A small multi-label image tagger, trained from scratch.
Model: 32-pixel images, arch convnext, norm layernorm.
Training: muon at rate 0.019, 11100 steps.
Data: trained on photos of plants, animals and fungi (iNaturalist), 155796 training examples, 9.1 epochs.
Rows from block 4 of a small multi-label image tagger, named by matrix and row number. Rows with one number belong to one neuron. Each number is 500 + 40 x the weight over its row's rms, rounded and kept within 0 to 999. All counts start at 0. Numbers have three digits each. After the name is the row's rms in percent of the matrix's.
After each neuron's rows are labels from the 100 images, of 14976, where the neuron reaches its highest value: "top examples" is what is common among them. Only what is clearly more common there than usual is listed. The data: photos of plants, animals and fungi (iNaturalist). In brackets: how many of the 100, against the usual share in percent.
# fc1: MLP up (model.blocks.4.mlp.fc1.weight, 640x160), inputs 80-159
# fc2: MLP down (model.blocks.4.mlp.fc2.weight, 160x640, transposed), outputs 80-159

fc1.637 161:378480458453499489486535499474541515477516541513507521447496457452474515494482421413478459482444549456487495533396506506548557530502541478466482454537416449463490421499482517558527419583473491500506535443528540502459488512511542506453519526
fc2.637 138:478478524447460480524496509505501591513528536500458502489448518486517392557496480477482504559496473446543451460503491466564519497376582408514527505419479473530483537532461534491555381508420460494527531516543509454495504437536489504438464486
top examples: phylum Chordata (95 vs 60.8); class Aves (87 vs 55)

fc1.98 096:494454549513514472475504534450508504491516497506516511541515432499503522483467455534513513512502450580478522530563511464496472545531473484516498459494494533520512467499491536484472583497510499435438429402513478494541504494527565520496536469
fc2.98 105:560553459510597476524474483460447471507456584517461508521527485619502471475499497543484513505494487532474433490508482480420481503516512552547493532506525512411524476509522536488465471493535435547513535488525441377504503483558554530479489513
top examples: order Lepidoptera (42 vs 13.7)

fc1.18 114:452585527502528567534565520535553485498510547518544441499489526489555512503535480504489538466566491517501459473482498483466489471442543507437503518570486521488463448486466517490428419601457541480498606522535482523552542526483478419530494471
fc2.18 123:484482540494543464473551507464498517534482576513522590571519547510487524579482476528494486501436466483429501563474469568500565475565506454551459523482469436547462503555532499457518436524519525476542481444537464509669457547526561446454515518
top examples: phylum Tracheophyta (26 vs 7.3); kingdom Plantae (26 vs 7.3)

fc1.515 085:590496496570549477529500473525489378500489489546520505484516519528489484499473600427546420515483513518530514525490498460581545526521513442501493479517514469488457478444467552398539460456473495480443480522545565585496537516508523522530489505
fc2.515 092:490493499497479474483492525452560491517459539521484538505547501503554496452547561481448541423537489488527554523518469469554512444546508522484522531516496525483459481506471511494492505502542487497547491524481503526483455488525477519546472461
top examples: order Anseriformes (25 vs 5.5); family: Anatidae (25 vs 5.5)

fc1.328 136:539439542515497582453510490500585504470504495510454519423561518476510522539510455540519541583370518476531491541542548401469457474486528523490423516459531477515551457464498519469463519527540534575541467549515491481421481558544522457487568553
fc2.328 113:478464484492532505520519458559502523489514482537526440470505463546513437533384543536460475536434456536503533431470546454496546500502532463492522549535515520476566490525430522493435530444439466501519444508509495542487571487492525493448455454
top examples: class Aves (89 vs 55)

fc1.315 101:463465556522511587512405468472482544520535504500531509524484457490515523519504531485447485453460491485516526515496549497582500476463477475489527481525513478524584500437459455534493469464547480508496516491465608483468468504476517431552490526
fc2.315 106:496491518495428557497401509484447436494495492501494495545523586472499491456599468501491527467555570482409542552449470513546523519516458552521534505476505511507500461480481516512480510513539447482457533429509457557529500505500475482474431573
top examples: phylum Arthropoda (61 vs 30.9)

fc1.305 089:479451494538487461508473506521498464428547426522491544573439462507496451491436469530494504502568443549584570448542606542493563508451499463451483499470558530543500521501520496471459415518518512453507487512494560498537541484521537571476541482
fc2.305 107:456499485530441480423460457454464521477504499502486477498582519517530503476517518486433475502511446479436509509538586561427547485472425460444509578496520491481498536528445563437557579510527487464478529517545498542473549549417505550473467516
top examples: phylum Arthropoda (64 vs 30.9); class Insecta (61 vs 29.2); order Lepidoptera (40 vs 13.7)

fc1.427 097:452499534426532456475542495493485520464521356521519464435454541499405519530451437475480534500502510519522542491477529496531535492431396507522522462576534446573550473477485548481495509551564537511506470510493526540523527522485489492472518545
fc2.427 102:466513483500471503456437503435446533484495485519509492431483463422476516438530559576528462460584469529543523452532475487489491463525480477464612490509504548456527541494523519464481520514453541565483456495507497553529510511472508417494421549
top examples: order Lepidoptera (37 vs 13.7)

fc1.609 123:552560388527499511503545448524485540549529490505548532487522492515449475566538510541434376450492504589560517474507533566475464468555487469482500461484477516464518505513456401462530499451513497448523548437560516489529488549547446503512578505
fc2.609 121:502457546482461470519506550467523468535500462559499515564421465516519495516509552524496476565505472538433503502539506479517549426480432460481505439455497524494504581469487562466525560464495471512515505510531441500517424588492508499539418456
top examples: order Odonata (35 vs 3.9)

fc1.182 073:571509570475529497501498508555540555507543517527477419467543512583414510557445551542475461464491488583557561501435504530474494482581541477464454460513478549556569486552475524429476518546499493479533521506504456470549483479504461463447511497
fc2.182 086:482518474464478513480478549442413524532398547534488506552455458488514483526527521523483512504466456550442502495538474443471477456491560499542531430470546537480498451503512504483536525504475452536524520543497463514484449505521448465548484409
top examples: order Odonata (30 vs 3.9)

fc1.591 090:512497495449527413515509528506454468457472508484515514482479468426527538532422506454560514480499526423511520449470567462540444512504459526485529499534482510519504563447447517556445495482463505405544479462494461483511523495461444474484492455
fc2.591 087:498433516537494496532435497494509564492461529414533444498505482457533468464472464486550517425538510476456503469452505463474504460566547568451532432530441553481534516479553498505485480561470491614492438485434454467512483494498473571460426522
top examples: order Passeriformes (52 vs 24.9)

fc1.253 110:546495483499568516519486463514514502460465519432499434474535426420501485569510483466588496466492529469530464489491529495544442491443509443443524513534488470535509530454461551547451500448466505426453476547488478450521544453507484453511443478
fc2.253 107:475483483605565563453473500491490486534437565498501458532505532514585509494482575514510525540552528457488489493473490441504521479513548531575512505543488496571489494520498487460511470527490478524520495461434447494548465445513519523489436495
top examples: phylum Arthropoda (60 vs 30.9)

fc1.274 076:479502589507564396534502520470456546515525532453480504426536462530523438486532463414525513482555514431568541496464533495532521517519528475475508429553451571537498484525501511566519477551522516480524499510629447586479542473476480486516428476
fc2.274 078:506453544520542485475503576507522466544470463549523576544502477497487556487528500549488442467508444471501521556471499594480464504433438417507486521537513512437478442483476467531504535508432469536439467576514494473431472515527529508491400542
top examples: kingdom Plantae (32 vs 7.3); phylum Tracheophyta (32 vs 7.3); class Magnoliopsida (27 vs 5.6)

fc1.33 078:448475476485481460466525560555495477477564524460511463534523467535531490497543516511449487517446516526568495472630471540465482507460484482569480424470554528533527511461530545487413544483537464475479456514559451452538496551526484493509546530
fc2.33 081:469521456490420459459545523434547545526506588458534544468484444480469512511413525404515487468510546515458528493567468503593525466505503526493575518487575537517480480532527531508462469557566539467440484488527546518459496498472477469532522540
top examples: phylum Chordata (92 vs 60.8); class Aves (87 vs 55)

fc1.545 080:534458420453544544432496475485455562454503568502459513482378439470546535541519518478494554513494547483506436598452498499498488469453509501511490508495504513521478558480452507445479488497553544496482454463565497456503461568525510472508438457
fc2.545 082:423481420558475519506497500380490455475503512508538510510467519551484485397415510519478557517452501407530452495477487517481523465532475495526547512534468486414551497458539488449497547514523438508502489478426472476513539446446571561506558521
top examples: phylum Arthropoda (62 vs 30.9); class Insecta (61 vs 29.2); order Lepidoptera (34 vs 13.7)

fc1.88 147:511507518509528545476540564537559502494526476493537518511502487469420485527555469452412559455472404525468518495514508522544441514470501491497529504450509507580444556554514537495568441503453457487466496486537445550449456466538474473406497421
fc2.88 134:485470484479538542468503417558485513495513555508514460507504445475478595485501474527489476482533529477558512478452505475467481491517472560550474486501524467464452380517501468562503507512417458511481418546563493565490448512554560511485489478
top examples: class Aves (85 vs 55); order Charadriiformes (36 vs 7.6)

fc1.532 113:517585493527524438457495601518506550498508584465514428547555509620532499506517588476456464421464489490543613471580522494490488463484496387523469522475519537544501469503491432511443500482457505513516537480488421529516493511459483507518480538
fc2.532 116:532533483514506486454486570433428465506471450496543489557459408578551505472483549555531463468528494533416574554485445486513527483473474506482490479555513507524502511511512421527569552481433462537529459467478430553484497470554466535516500423
top examples: class Insecta (61 vs 29.2); order Lepidoptera (41 vs 13.7)

fc1.290 097:560530438522506457475479464487510545513494555463575528523568525496526514551505519524440472504541538557528439524503466532498552537529437433484504599485447522479519457492546467504526564430476544496557484536536458476488553552544489464448445543
fc2.290 093:531455511502505491497485513419518475515532517535480534498479434567507420534608455447412487487476578532496483492563537489494538474489556477489448449505504473486501530519484519420485477487518465507566461535507520484543572470555456416510565506
top examples: order Charadriiformes (26 vs 7.6)

fc1.52 093:499565519526524418489458530548506508508495452388500534445493490461566474499475451478437476494451473424576508474435479484472464483463542456464540481518525585486491492556430495455527529509432483455433485544524532559475486485443420478453470495
fc2.52 088:480546547562519493468479466437541468492464473440469491510551560494499442556515476539440460492474500476500571495481470532478450456473488515603520520439463554490455450437489469512557580527466507477469486606445491541419430530542492486477510474
top examples: phylum Arthropoda (60 vs 30.9); order Lepidoptera (31 vs 13.7)

fc1.197 100:504505521443471453540456492468449565475530517461551455570499552514467520496543490459462453479424545441549560501509450508521467400497500524491473559491504524525541526485514533493456533474478588536505550489551502539471480457489513432539423562
fc2.197 100:482524536487530455549457488455503487439419490456540484461403533539521431538456464511458500435503547488417496515540507477461522454477486533513471517516433554510536487477494536488490496526514510489458534514468525504562539519545444420515470461
top examples: class Insecta (71 vs 29.2); order Lepidoptera (59 vs 13.7); text has "moth" (26 vs 2.2)

fc1.452 094:458505543512402460490542494509517444451518472493545514496466416499506447552566527485503486519572465561516502443495526512460471540478530480565533461477505517503519541551518443523522537459575568513453479431509487537464484577484549506565569470
fc2.452 092:509457513562511453507517493479514479538542478522511442480508465524536631500562495541434571445485461552525546484552521499483468516502508492438494476478420494493500471576418510503507440511493552448500481531468534427527488462521457481508536547
top examples: order Passeriformes (51 vs 24.9)

fc1.514 127:573546512510500493522451520520476582434538527453557385544526509504521516500527554476491458397416553526483488506500476516473454372578558486541436542533521485527535537477507483431432480529483531459487549551504531490454448491528531480516454598
fc2.514 130:540519502477516434483484495458487467487397461520573558558451517485472413522466513498435485494553437472442531482522495478489559420493452538551432529505450525454515461471453474531560539514465469517491532533496445497414517519509474491439475453
top examples: class Insecta (71 vs 29.2); order Lepidoptera (51 vs 13.7)

fc1.449 074:582527461477484508419504560491506432473524493469535511453405462497470512530482504461470448537455530440465554543522471514460541464522498485539505420574454509452455505506509485556502553470543555476450438499508541494517462449537450478486424521
fc2.449 073:508472532552507477508479527500517544442435509550510496467537531551482484500519547510539460491440556543535495512544545481536546503531443495494542481473492506493398500553446485560507548435508548466544462490470518542470510511525513448515466535
top examples: phylum Arthropoda (60 vs 30.9); class Insecta (59 vs 29.2)

fc1.303 094:514544556510521553515483510452531448476520470494580549491534475529511454513534497517529461568496456504578534520546487489480478559554517460462464556488506506529529566518546532439514460510517530532562517495489394537438563534575514421496571544
fc2.303 087:494448496538563517524475488459515502535491517497510522443465587442537518571484486499461458444506533507526435496514541514551528528454506489467520539518441534487567507429521566455494552486561469512535525482470514527519476575457531510495554439
top examples: class: Insecta (60 vs 29.2); order Lepidoptera (44 vs 13.7); family: Nymphalidae (28 vs 4.6)

fc1.312 135:420507502511505527561433549513565511446506468409531485440405511471534455502530494502488492531519464521509450497521470507516469503418538502448462552500460490565490464454485518359555469501542483537467535509522495504464458421404590529518521506
fc2.312 120:552543549529435496524494461524543459494515506476486463471517355447541479523502491502461598582456514482515489477492478474522492537490451582473533441470478469519528476531452492452473511509547429467453467505509540460404492476462460479503497541
top examples: class Aves (88 vs 55)

fc1.277 101:440482504488603486520461577489534459469536490564541504524393466501524498478442431554519448443468526488522553568531456560548576509475475470502478463547505481503548466529495457480488531509461536542572471536439527494522583518498466539480613495
fc2.277 102:513523495487413596507531485454452536480439462489499484480467494451503536501464541533451526494476481448449533465500488457526547533465455570566465506526560503450475437558430509532516504553509471485504511448558559485508447524463457483509447542
top examples: phylum Arthropoda (72 vs 30.9)

fc1.492 151:492505545461550458513478437521535519561531447474496453536504489510520474538505525480590466493495544501469529474597484544550469530456555460460532444494590515502557454464514468473532497402485572445491524486501516504557467518526516436485479474
fc2.492 133:428466453573526475531559499449545497481435508547486448494508525512506494591525547500509483531531451496485525518531521479503453421483460541462453485455474499448521596451462545459451456473404441514448519484439451603518418508457477542484455494
top examples: order Odonata (40 vs 3.9)

fc1.577 095:570493485479398536510557426451443510483518535486521557479535465420489497528506497480526554529496514411512523474477529442436519466511513561549459467473424571483548492529503479481523494509467518460458505461535439480525569447458484462503479410
fc2.577 103:557508533546495470512508452512478542454410518515524568503463571490545517536494477534502520469522538503414454449516403527501446535461523446514493529442535556512507505523541477520544429527426530521504474504486531504504475526509516457510384566
top examples: kingdom Plantae (54 vs 7.3); phylum Tracheophyta (54 vs 7.3); class Magnoliopsida (48 vs 5.6)

fc1.195 095:506553507521490519532486503534497402523500524510470555479478473548527468538556495488470504418387546448503552465521529482484497572547508556452586445476480566486412503372454446479492516503581506485556553488505493531477513516451502541549480464
fc2.195 083:476450576501463469529479523439530510502430553462491401450490470464528440445419501522522465481496520471514418450495559495493539494481506518490562481507521470513536471483482528433537559515500376435539548489457478470522462481499535516472489529
top examples: phylum Chordata (93 vs 60.8); class Aves (91 vs 55)

fc1.606 142:419527507498515514529521477469481509453528411523426473503522449474501490533463532454474412456495486491546506470510567521482550538540572508476439465518459478480532433481529534442523503528505539583453493478518500495516558480491449466485590599
fc2.606 140:551500538429453515477585445547484443542503517550500510491541527466468511548451474464510495581499469480461464603453460454460478575458503488469520558450514473532545513519484473511531472440499421434506532511531565471570582484476541490484461482
top examples: phylum Chordata (96 vs 60.8); class Aves (89 vs 55)

fc1.386 095:454500471554534434497567534504435448503500516424501552524438475496530508536572476450469473440567524519469529481494510420530518596511487546484506527483552550505482493420426415484526498475506510430488506577453488452532471493489489481582488465
fc2.386 096:520491492515472475494433528460440491520459509469531479494480441539523500391505496545582546456472497491489518534459531495503520405517546498481531509484533472511506490449545520489532512451599490438479504444500471518504477509481491519405528501
top examples: class Aves (85 vs 55); order Passeriformes (58 vs 24.9)

fc1.259 108:565510543474532554590492519477550497472501519492473545471509487474416437549527517478478414459480487550531505506451452460485505506604534482410470563498519459482500534457493523499572472486552505531491499470540567468513542511497515486525496530
fc2.259 111:570545513538475455473433432553531464576524519484494510546490553510573426450491509460481480469570548474443516591540554479501572443527453490454521545507523448481560491490500526508536504460533449536467449499458494532482459497494607451517529515
top examples: class Insecta (75 vs 29.2); order Lepidoptera (54 vs 13.7)

fc1.82 049:508457451513508479499466521530508509524491474533543475489519442518518472531483497466542480488505506529512449418460477493549514471527536520480455513489495528538470485526441520500548514510450499479478488514498476433512476446485529548528469507
fc2.82 053:509543512548522502493485500464440526493487481411579563482479499579567514490486482486498464491524523423446508500411486418485523518567506577456509528536557504536429569520527551510533497423431490465501469550418397494529476528448546497484515457
top examples: class Insecta (69 vs 29.2); phylum Arthropoda (69 vs 30.9); order Lepidoptera (42 vs 13.7)

fc1.594 113:585482532482513453562562510453487547433537492518553494403505531445508537439547481454495533468422424509463563463535485480474488514529545388522528537527486472472509547465553480538511479466531594484510474515476478464455452446442497528512474456
fc2.594 099:399465499539489510412525438488549452496437466510501429440546489520531493506521540499513523502539444509512492577453511481470492556492546564529561516524566496497549477469502488589556470459517528541523562473426473495482515509578554481472500454
top examples: class Aves (92 vs 55); order Passeriformes (69 vs 24.9)

fc1.527 097:508534516496497504431496591484510491596504567547512538464550472507435456510536426479493538462511488461525500556454491444541467529546429470555534433517487433480474496538462571458530497470495490468484496469544455498533475476490489545486503501
fc2.527 096:458459495519542474467496467547518472498598520533461540541486540536450599517526538500558565509538511504553523502514547494506463490527505512478550485541472485494515564511546507492527510493506481406481550393524528495578507474539436509483468483
top examples: phylum Chordata (96 vs 60.8); class Aves (88 vs 55); order Charadriiformes (29 vs 7.6)

fc1.120 109:461504528444519482470450490459562534508517565493505493464467458553553492509561500486496489482498496491517501492578440555543471501480507448505512517548480485483505477531407528454454451493510528487513462507467560488491535499423480456534471422
fc2.120 104:564510512573525485502441563460500454544501478467469537485507460531475498509528509505503481451436442492562444444502452471508486561509507520527500516528534578551490543563502472545476523584479435495523489469523488474476439481486567494406489500
top examples: order Lepidoptera (42 vs 13.7)

fc1.154 065:509546500479488601503479473424484449472546443515474393597460487485555485492500503488529485513523527456580450485592494516438480568409442526498505451496524554467562508432469554498561521522453555545476525527525452510490502530555549495472485470
fc2.154 064:474464465430505477443476526531517456477392533440548538475526477539516511540503482446511507466569503462532521470562447546520536527503506483566509499494526528505547442522563527502437465581544522492511491544469547531528403449438473489537494549
top examples: class Insecta (66 vs 29.2); order Lepidoptera (51 vs 13.7); text has "moth" (30 vs 2.2)

fc1.138 127:617458487515469529515468538451540450530481525452482428555497449454464477536477462500534562522429477485528456441482530532561547507466477541446512562483442507510487535505514525577453485481460551470465522483573504449500573483599475539599449474
fc2.138 128:424496529491477511523477476496516514525455524514600555446506467465478432546481508457566454488532557552546435508447557460502445584510547507488460528491482467487490509515488432506510548539502557514464463507499468448425506558462425435460541484
top examples: class: Aves (87 vs 55); order Anseriformes (28 vs 5.5); family: Anatidae (28 vs 5.5)

fc1.378 150:595433527514506476465498535554516450528501394463502502505474486454534471525457417568482537523467579534497466478528478422473500448435491511398503532499512495574539538488461490480406580454510500518531548495514460485464507540558490509526518465
fc2.378 134:448526548443483534503499458459455523514585553475505521448481499547475516509503493523420525498468519410527506421499522518430466511473528446498525540448499501502499430511448502425516448498474415491434451505539526504479502586503552496447503536
top examples: phylum Chordata (99 vs 60.8); class Aves (97 vs 55); order: Anseriformes (26 vs 5.5); family: Anatidae (26 vs 5.5)

fc1.447 140:435468532538486490510516487495450548457566553457464528488435449498461483486498483487519421566515493489436573499533520476518503485507502508496456588513467482495452500535528480541511500411514524497561423538458481542460528490532487525478532528
fc2.447 123:412479517497483502458496562525453441574516554468473406555457477469565475562541448550487531555513466474567545470475521496500490513444495498575506526472511512528469521488553482414517498473470475456440475492447499548498460521583491490463476541
top examples: phylum Chordata (94 vs 60.8); class Aves (92 vs 55)

fc1.578 068:486528449500509495430450500587545487497545442554537548586435453557582473479481502490570471493538569479505484482467525436589494505467493468455556504468561573561478464474479485471458461474452446487565579586540416545491500404461477545429528495
fc2.578 070:429494588498549441495538515478500503477486521466464555495535428480503462495442545523494615466464429434546502509521492491501464436494485560432489503530526550554459489579571521466493517510567469489545479496471511471504502539470451465527487555
top examples: class: Aves (90 vs 55); order Anseriformes (33 vs 5.5); family: Anatidae (33 vs 5.5)

fc1.473 086:526497558500534476479511440483490511460480531550532470483503493541500548563512470500465479567467547547473487573516479506478527444457499527476562515497445480539509497463398458539527498526439508466471473419541567530479531459526515450479455501
fc2.473 096:520471458485523472518552522477434497461465494489509492469534546490426490488422524483509519473581520515508525537429461494488592534571447542497481496557522485489484554568471516424481486506496467535382447466487437524545506540449493496480495535
top examples: class Insecta (76 vs 29.2); phylum Arthropoda (76 vs 30.9); order Lepidoptera (36 vs 13.7)

fc1.317 094:566533592512568475496398569464453448451487473526496467435489484463486525558520453515454446514486494528482470507497496476579511520518578547462520511475450449504454472566527432516526490490483522510489508506576515503491467566428466555471454511
fc2.317 099:529545471481508602530511555474479505453396470442548486511510530425546479417511468518467434514523540552544518531527539553510401478447508520495540509492486504496506486535531491516489560527542399512513566479582440538508505548496516495545525557
top examples: kingdom Plantae (40 vs 7.3); phylum Tracheophyta (40 vs 7.3); class Magnoliopsida (27 vs 5.6)

fc1.181 077:526420532564424470539475466518535541507510482497488473438529497486460540521474524559437520470563520479543491535510502509460541558557512506446575473517461521571501486444500484497471559489502532444558473488532585519556548540516510537463462457
fc2.181 089:446503445564502496467425476438529481456426547545499503498527472484484541503465522446486522462474524509430501433434526520490483457489466482447405565499540556462545452490459460514498503514504542512595504565485513442487489536459510457486527538
top examples: kingdom Plantae (34 vs 7.3); phylum Tracheophyta (34 vs 7.3); class Magnoliopsida (25 vs 5.6)

fc1.505 112:454520533441556462551568495536486488472508412568493475474484481479460460528515419520441573494481490478534508420523503523490472493533510546514495502499489465556497461506509531488520437483491528508544536517603467459469471532477527578446482472
fc2.505 122:490569529485470548466459445537478447538487525523474486495524364476557510458552472562500406498525513486432547480500446535496550498525512486518459491478520449522496454499526498478520510554504577489466516517538526456460530485582597453505479538
top examples: order Charadriiformes (37 vs 7.6)

fc1.95 100:421546464521467470553533463416472495521513489462575523450529558518476524515540434424542524557533477447512533474536427467481588525504547616530542471492505535523489451532527457479463377493493468472518482477496519522496476537446449488468473537
fc2.95 107:557507431550462593484551528464506489484517552488517453559436522461486506559502422515577600469509476456508505508459498492529487570490531478504534504454520499499460497490468469541513511550506459474537484446463560509485504543543538477495482491
top examples: phylum Chordata (99 vs 60.8); class Aves (93 vs 55)

fc1.26 146:547476459447546481458462465550527459484528492566470458560543507495509464523519507526502491513556474512512484512441473536479539517487448475511492511525437471523510522447462520510458502451547482474533549422479470435501471492530486492452489444
fc2.26 138:492513481463447448575503514516448369468573478497570417459484479495484540567517552471470540557489519483518489517525401426524466539572510549422495486468494446507504492432424543441522510567463561541477570499555512458490461531465468529532508490
top examples: class: Aves (93 vs 55); order Charadriiformes (41 vs 7.6); family: Scolopacidae (25 vs 3.2)

fc1.281 104:506528480464523496452395464513471526440475546478481487559483529452502476596495506453492555501499401459572475507565478467502524453544478471477532500559507473474550543439492489506511500541509491528524466543470460494555543470503486515442466505
fc2.281 103:482494607576510477571516459509450501470460510547555515478568565542425564535441498475478522430521510589494495563517509484524515564565503495522557549524485549545541508516452477469483499434568542545531515526467514452536516545534519456439444490
top examples: class Aves (84 vs 55)

fc1.436 108:534492492441567493442531521518485521480494551512502519529465446495534474561508528491547452547467474507454465511421485528539488491457524495538560505476515524490462514522463520486545492508546543544556523512521535393497471483502470432464604569
fc2.436 117:476435554509541539463511464508576534548480436472408559467447580502403501469461532504458537524479485479513507517516526477529526520503507482491500494479472528480529537429515476469449577511452401508458484481538451592467525487483563506472480519
top examples: order Odonata (41 vs 3.9); family: Coenagrionidae (28 vs 1.3)

fc1.397 099:483561495523516462562535478513432468537491513569487546472426548514472497494536471491540545472547518494487462483536510439493473492443556566521485512499522507508466465578546498549473534477442547482528542458598577458488506516492464533496502531
fc2.397 092:529564519509526447513535469487536459439473456548455510461521488450462499495441441553472539498472445510555506425512537407584498513487552524426556486530533501454530547457548489500499530479543503448490540520472563495574428518524495483505531467
top examples: order Passeriformes (61 vs 24.9)

fc1.112 087:513522522542490460505457512468467494481523517502517581459513568485559582487424498505517482466496524518519510521490472510470461503523476399539512451544480566537387544477533461490466535553488516455520487542475466551519517456513461488477553498
fc2.112 094:408536519516491450533464499513593507462497503544464514439510512442509509554479425488510438493587461517501506551547413451516490446437430544468575486523507481476555459467563473513486476570503519483468508525450538494529515543482550543515492434
top examples: class Insecta (79 vs 29.2); order Lepidoptera (67 vs 13.7)

fc1.105 101:439453535474585460504459506578509482406504480490522531465452491428450514525517479511574483521493474502511500532475487544512574584453542464568495483549519547562481533465507446459569516534459521491484511464488594469503560461547446531528532458
fc2.105 103:508576475549470586436469477456410551458474490464491476498526573488575491420475523425509490499455473514462511435495437462496557517515459491428488468494510489465526512422449473523485516520453475471495387541500546507530488471494453435473561452
top examples: phylum Arthropoda (77 vs 30.9); class Insecta (75 vs 29.2); order Lepidoptera (48 vs 13.7)