From a checkpoint of a small multi-label image tagger.
Model: 32-pixel images, norm layernorm, depths [3, 6, 6].
Training: muon at rate 0.019, 11100 steps, batches of 128.
Data: trained on photos of plants, animals and fungi (iNaturalist), 155796 training examples, 9.1 epochs.
Rows from block 9 of a small multi-label image tagger, named by matrix and row number. Rows with one number belong to one neuron. Each number is 500 + 50 x the weight over its row's rms, rounded and kept within 0 to 999. All counts start at 0. Numbers have three digits each.
After each neuron's rows are labels from the 100 images, of 14976, where the neuron reaches its highest value: "responds to" is what is common among them. Only what is clearly more common there than usual is listed. The data: photos of plants, animals and fungi (iNaturalist).
# fc1: MLP up (model.blocks.9.mlp.fc1.weight, 1280x320), inputs 0-159
# fc2: MLP down (model.blocks.9.mlp.fc2.weight, 320x1280, transposed), outputs 0-159

fc1.287:483567462501456477519532516550480435497498481631516518503498456462596467424402508479426414506597515553480478532410410509563447540532524447489467470438458568593484507516444478428554466476496494488538479424566485491488453540552536546436456472598507556547569518492457610503553460466478528499514425541600512465505556484547582453486521497496432479466581456429462513568444509574428562481427525491478467525530395610494498538475522381507463493521521511532512459449536457520441488490449382
fc2.287:541461554556603546516435470564485496522464537479425504476554466520507583464441505446498438600575506539663548445500482452452502551430490568564536544542514515523493471543544469551552462537509539492418551507466473510521525452441516537544477457464422523482470515528439426551503528527397515523423416503569511520536459525538535632414542549541484482490440429547411516580544444477533462486435503528507528458465494500403416504449602508517575508446430449524486510555544513533464500484550442
responds to: class: Insecta; order Lepidoptera; family: Nymphalidae

fc1.451:600530458501530518542482502515544491443540406374492399476488522514540498485543464602523425504569504460469553523531501533533494525492539470478489380520499494496477476579453589545409473478458506536536535532516574487510517569554536536486459437461548504540474448510487546557470554415526527558432636508497517527551478482491485591438492479538466451517477538436480493495497512613491549549517538513529477517523458567485501429455450464510461438461483519496544529526466475488518529518618542
fc2.451:508561583554484514502480437407511488437442604442520507499442506468519462478566541473423553481478468414490496511533497484488471578528581472505516600508473496465499533450519453550528502557532604487500531457562399573483478368557457532499482446530494521460375493602447535452565458478433509538501438549479573389446430562526425433487479462547510523534501526438514507485451543479453527473541506494479416422475527476547510535514517500521507593475490523507513369535560432466444496455435516
responds to: kingdom Plantae; phylum Tracheophyta; class Magnoliopsida

fc1.365:496585558389489542507466513513488550434464427456407505569489583426505617537442428450429520463463557505506561563499514445500513558488524396522567569456525546447536411454403398499466543477543573415443508484507348582493510560502535459542582468455430553531505443436409489477476574570530482474514574513455524535463425416570502432549540530573615506544549522484455455547545431475565489483471568525476489511471461508503509501511545408541508519571513493416496529484519467525544474507472497
fc2.365:510487469488567456462535528508436520425566588556509481433449553495558530534416539554487496498501445563402542563573509559473489491590489511488485537587586539494550472471537504456449561561509405458480448470472467452520516509408523554549425494523522526577536504484428494448496517503487640528491493473514430550540580548494463518499439479517525566521459485454555578583464518547573415566409488482514486499483506488551475408468489454585591471437474463474471561452526460470500539463450493
responds to: phylum Arthropoda; class Insecta; order Lepidoptera

fc1.765:509474606503399507412450504473608526430483503516534525504524513574522434485487525570467485410416529460499560419498430587474475584483458504486516573538547525438568571430494548558453472405513521469492581582501504470528499518493486404496441499541524458540581547524451445413521484543499570475497494556466488498465511530472501519450546424514518528482536494453464458522494485523480579486502510539556570509532456520431550511502567516580496440521482567523428555570412556475509440524579399
fc2.765:484393544456588556479492415536476488569490541532487455450540542491415582518496597397535473411553504514569516460524564533449461540458513591514431552538555591499499589453512379423533494393385522485503530551484479483549518468487473487490463542472560502534529467555513537480502494529587446560492573461387545493506503509407540482489429607545547498485512480404423481507509527533444523545488556493535502600464515434449475411477421612540496506505507506467393461546536515462614525517518605
responds to: kingdom Plantae; phylum Tracheophyta; class Magnoliopsida

fc1.120:519395526553406422480488576562540521502551517446540585501424585512519585458505482568449531465460508489418468477483494486568506547493370514468548545437368523508554438511471579477504506476496534558497540533642451492520463562499436426499543560442579471602416565459488465541529550512454533566495515537569480551544446448576482537416404460450569429466534425463492549486482571487480515435553525485534514438467468462617441460548496473555536405434559411435521468526567399560405482522492476
fc2.120:490545637514464499541529484524510560490494559484420430557467452450456514525435494529514402525431487544464438491495524529506478512529467545618492572491470555506474575530457479455526471526492566469488475451549487477523499508469514474544595530444431505509535498553447540588527503517629431504536428414464370492509522467475600534459448457445504477560518583476490604451569425564455542360491527539512562473522573548475404463473493525438466543429422540472466481510493532540476537444629473
responds to: kingdom Plantae; phylum Tracheophyta; class Magnoliopsida

fc1.185:499475559557544495544444464489535480527431616517463618411447500533484482417465507498514414540471539481449535518486541477581506577540487447483504546424495442502514564512509511511448580456525558455464447464505525430462476551461434481487505576467479445493571452429558511478585470497459570530394365418507463510476487515501451489451457479457479500487531502448483569530521565503512445487445452534411565490488499456534472430432485431531387485455510435471482528478440444474498583479518534
fc2.185:462565557469552604554555447531533506497504428422445508457482406477496484519431450491437577494494474449475602520391524394445521431524560501484541546546464437489542474452525523480523562582545537469449511556458506518520524497467472450515497626456533461434405459496469503550556483517510518446474472545525537548505478460502540479515523387480502546486488514538500582488521528483426454487499531527496545548498553470514512634427458537481447469413525415429469645556450468476568553465560488
responds to: kingdom Plantae; phylum Tracheophyta; class Magnoliopsida

fc1.565:530486511421621554392563435471471494444480470494465463464547486459479473502510544444546414476510504456559441579506491409443448446505494479564584568526539547463533464518499432520507509460497420397509441574447547516545464449433443453540493408469488500489485460524527509500560495571442470435445537396465439513459516526559530480456449433496434554487496395434507490496556516454517480511493563544652493574540492450406435522513527611571463520489420448459386508470469521477521656533474509
fc2.565:530516506528542535491558469457496504557463551553557518495597442602520524550555484507497454560471447509611476545425535406459575511430554492617466517543417501506503583543435522575497553411607425485541499476493612495522432452497530567487489557465506488511549483505391543538515542526505500528512491536602631477539571479514523483499621526420395553476502578367535431514468568463512436447545504519486579534506515542537559485523451471532532506505544476613452442459391525494514525530585463
responds to: kingdom Plantae; phylum Tracheophyta; class Magnoliopsida

fc1.426:450551448565546508449546504496454416426523496509430497576497441490447528479524451465452471535510551534654468482490473499403466469505503476429446495551477431525474552478506475525464463525515486529428405535497388538562540627476457472466535493483525472466494498616530452451475516463449480403582483521453561598437570420498479492475490514520466540427616488496529501456408530481559474505464502480494522411518400477484562483428576511513564500646531535514496503502462498451566551465538578
fc2.426:532519485502527479667557425488448485456484499527521424474523435544510501421520477416496491474623535543530514542443462397528505536492457501531446457508508491516530512482562567520522522410598549574527407531516487511499627437498505540508554510515489457471528601471499541493402508468427418525568515486566577457477395440503463653418498509414515456608547485386420541450466529523579515464490530561467467490539500496578549477532580458446583528495486482552524469471533473477513433526576385
responds to: phylum Arthropoda; class Insecta; order Lepidoptera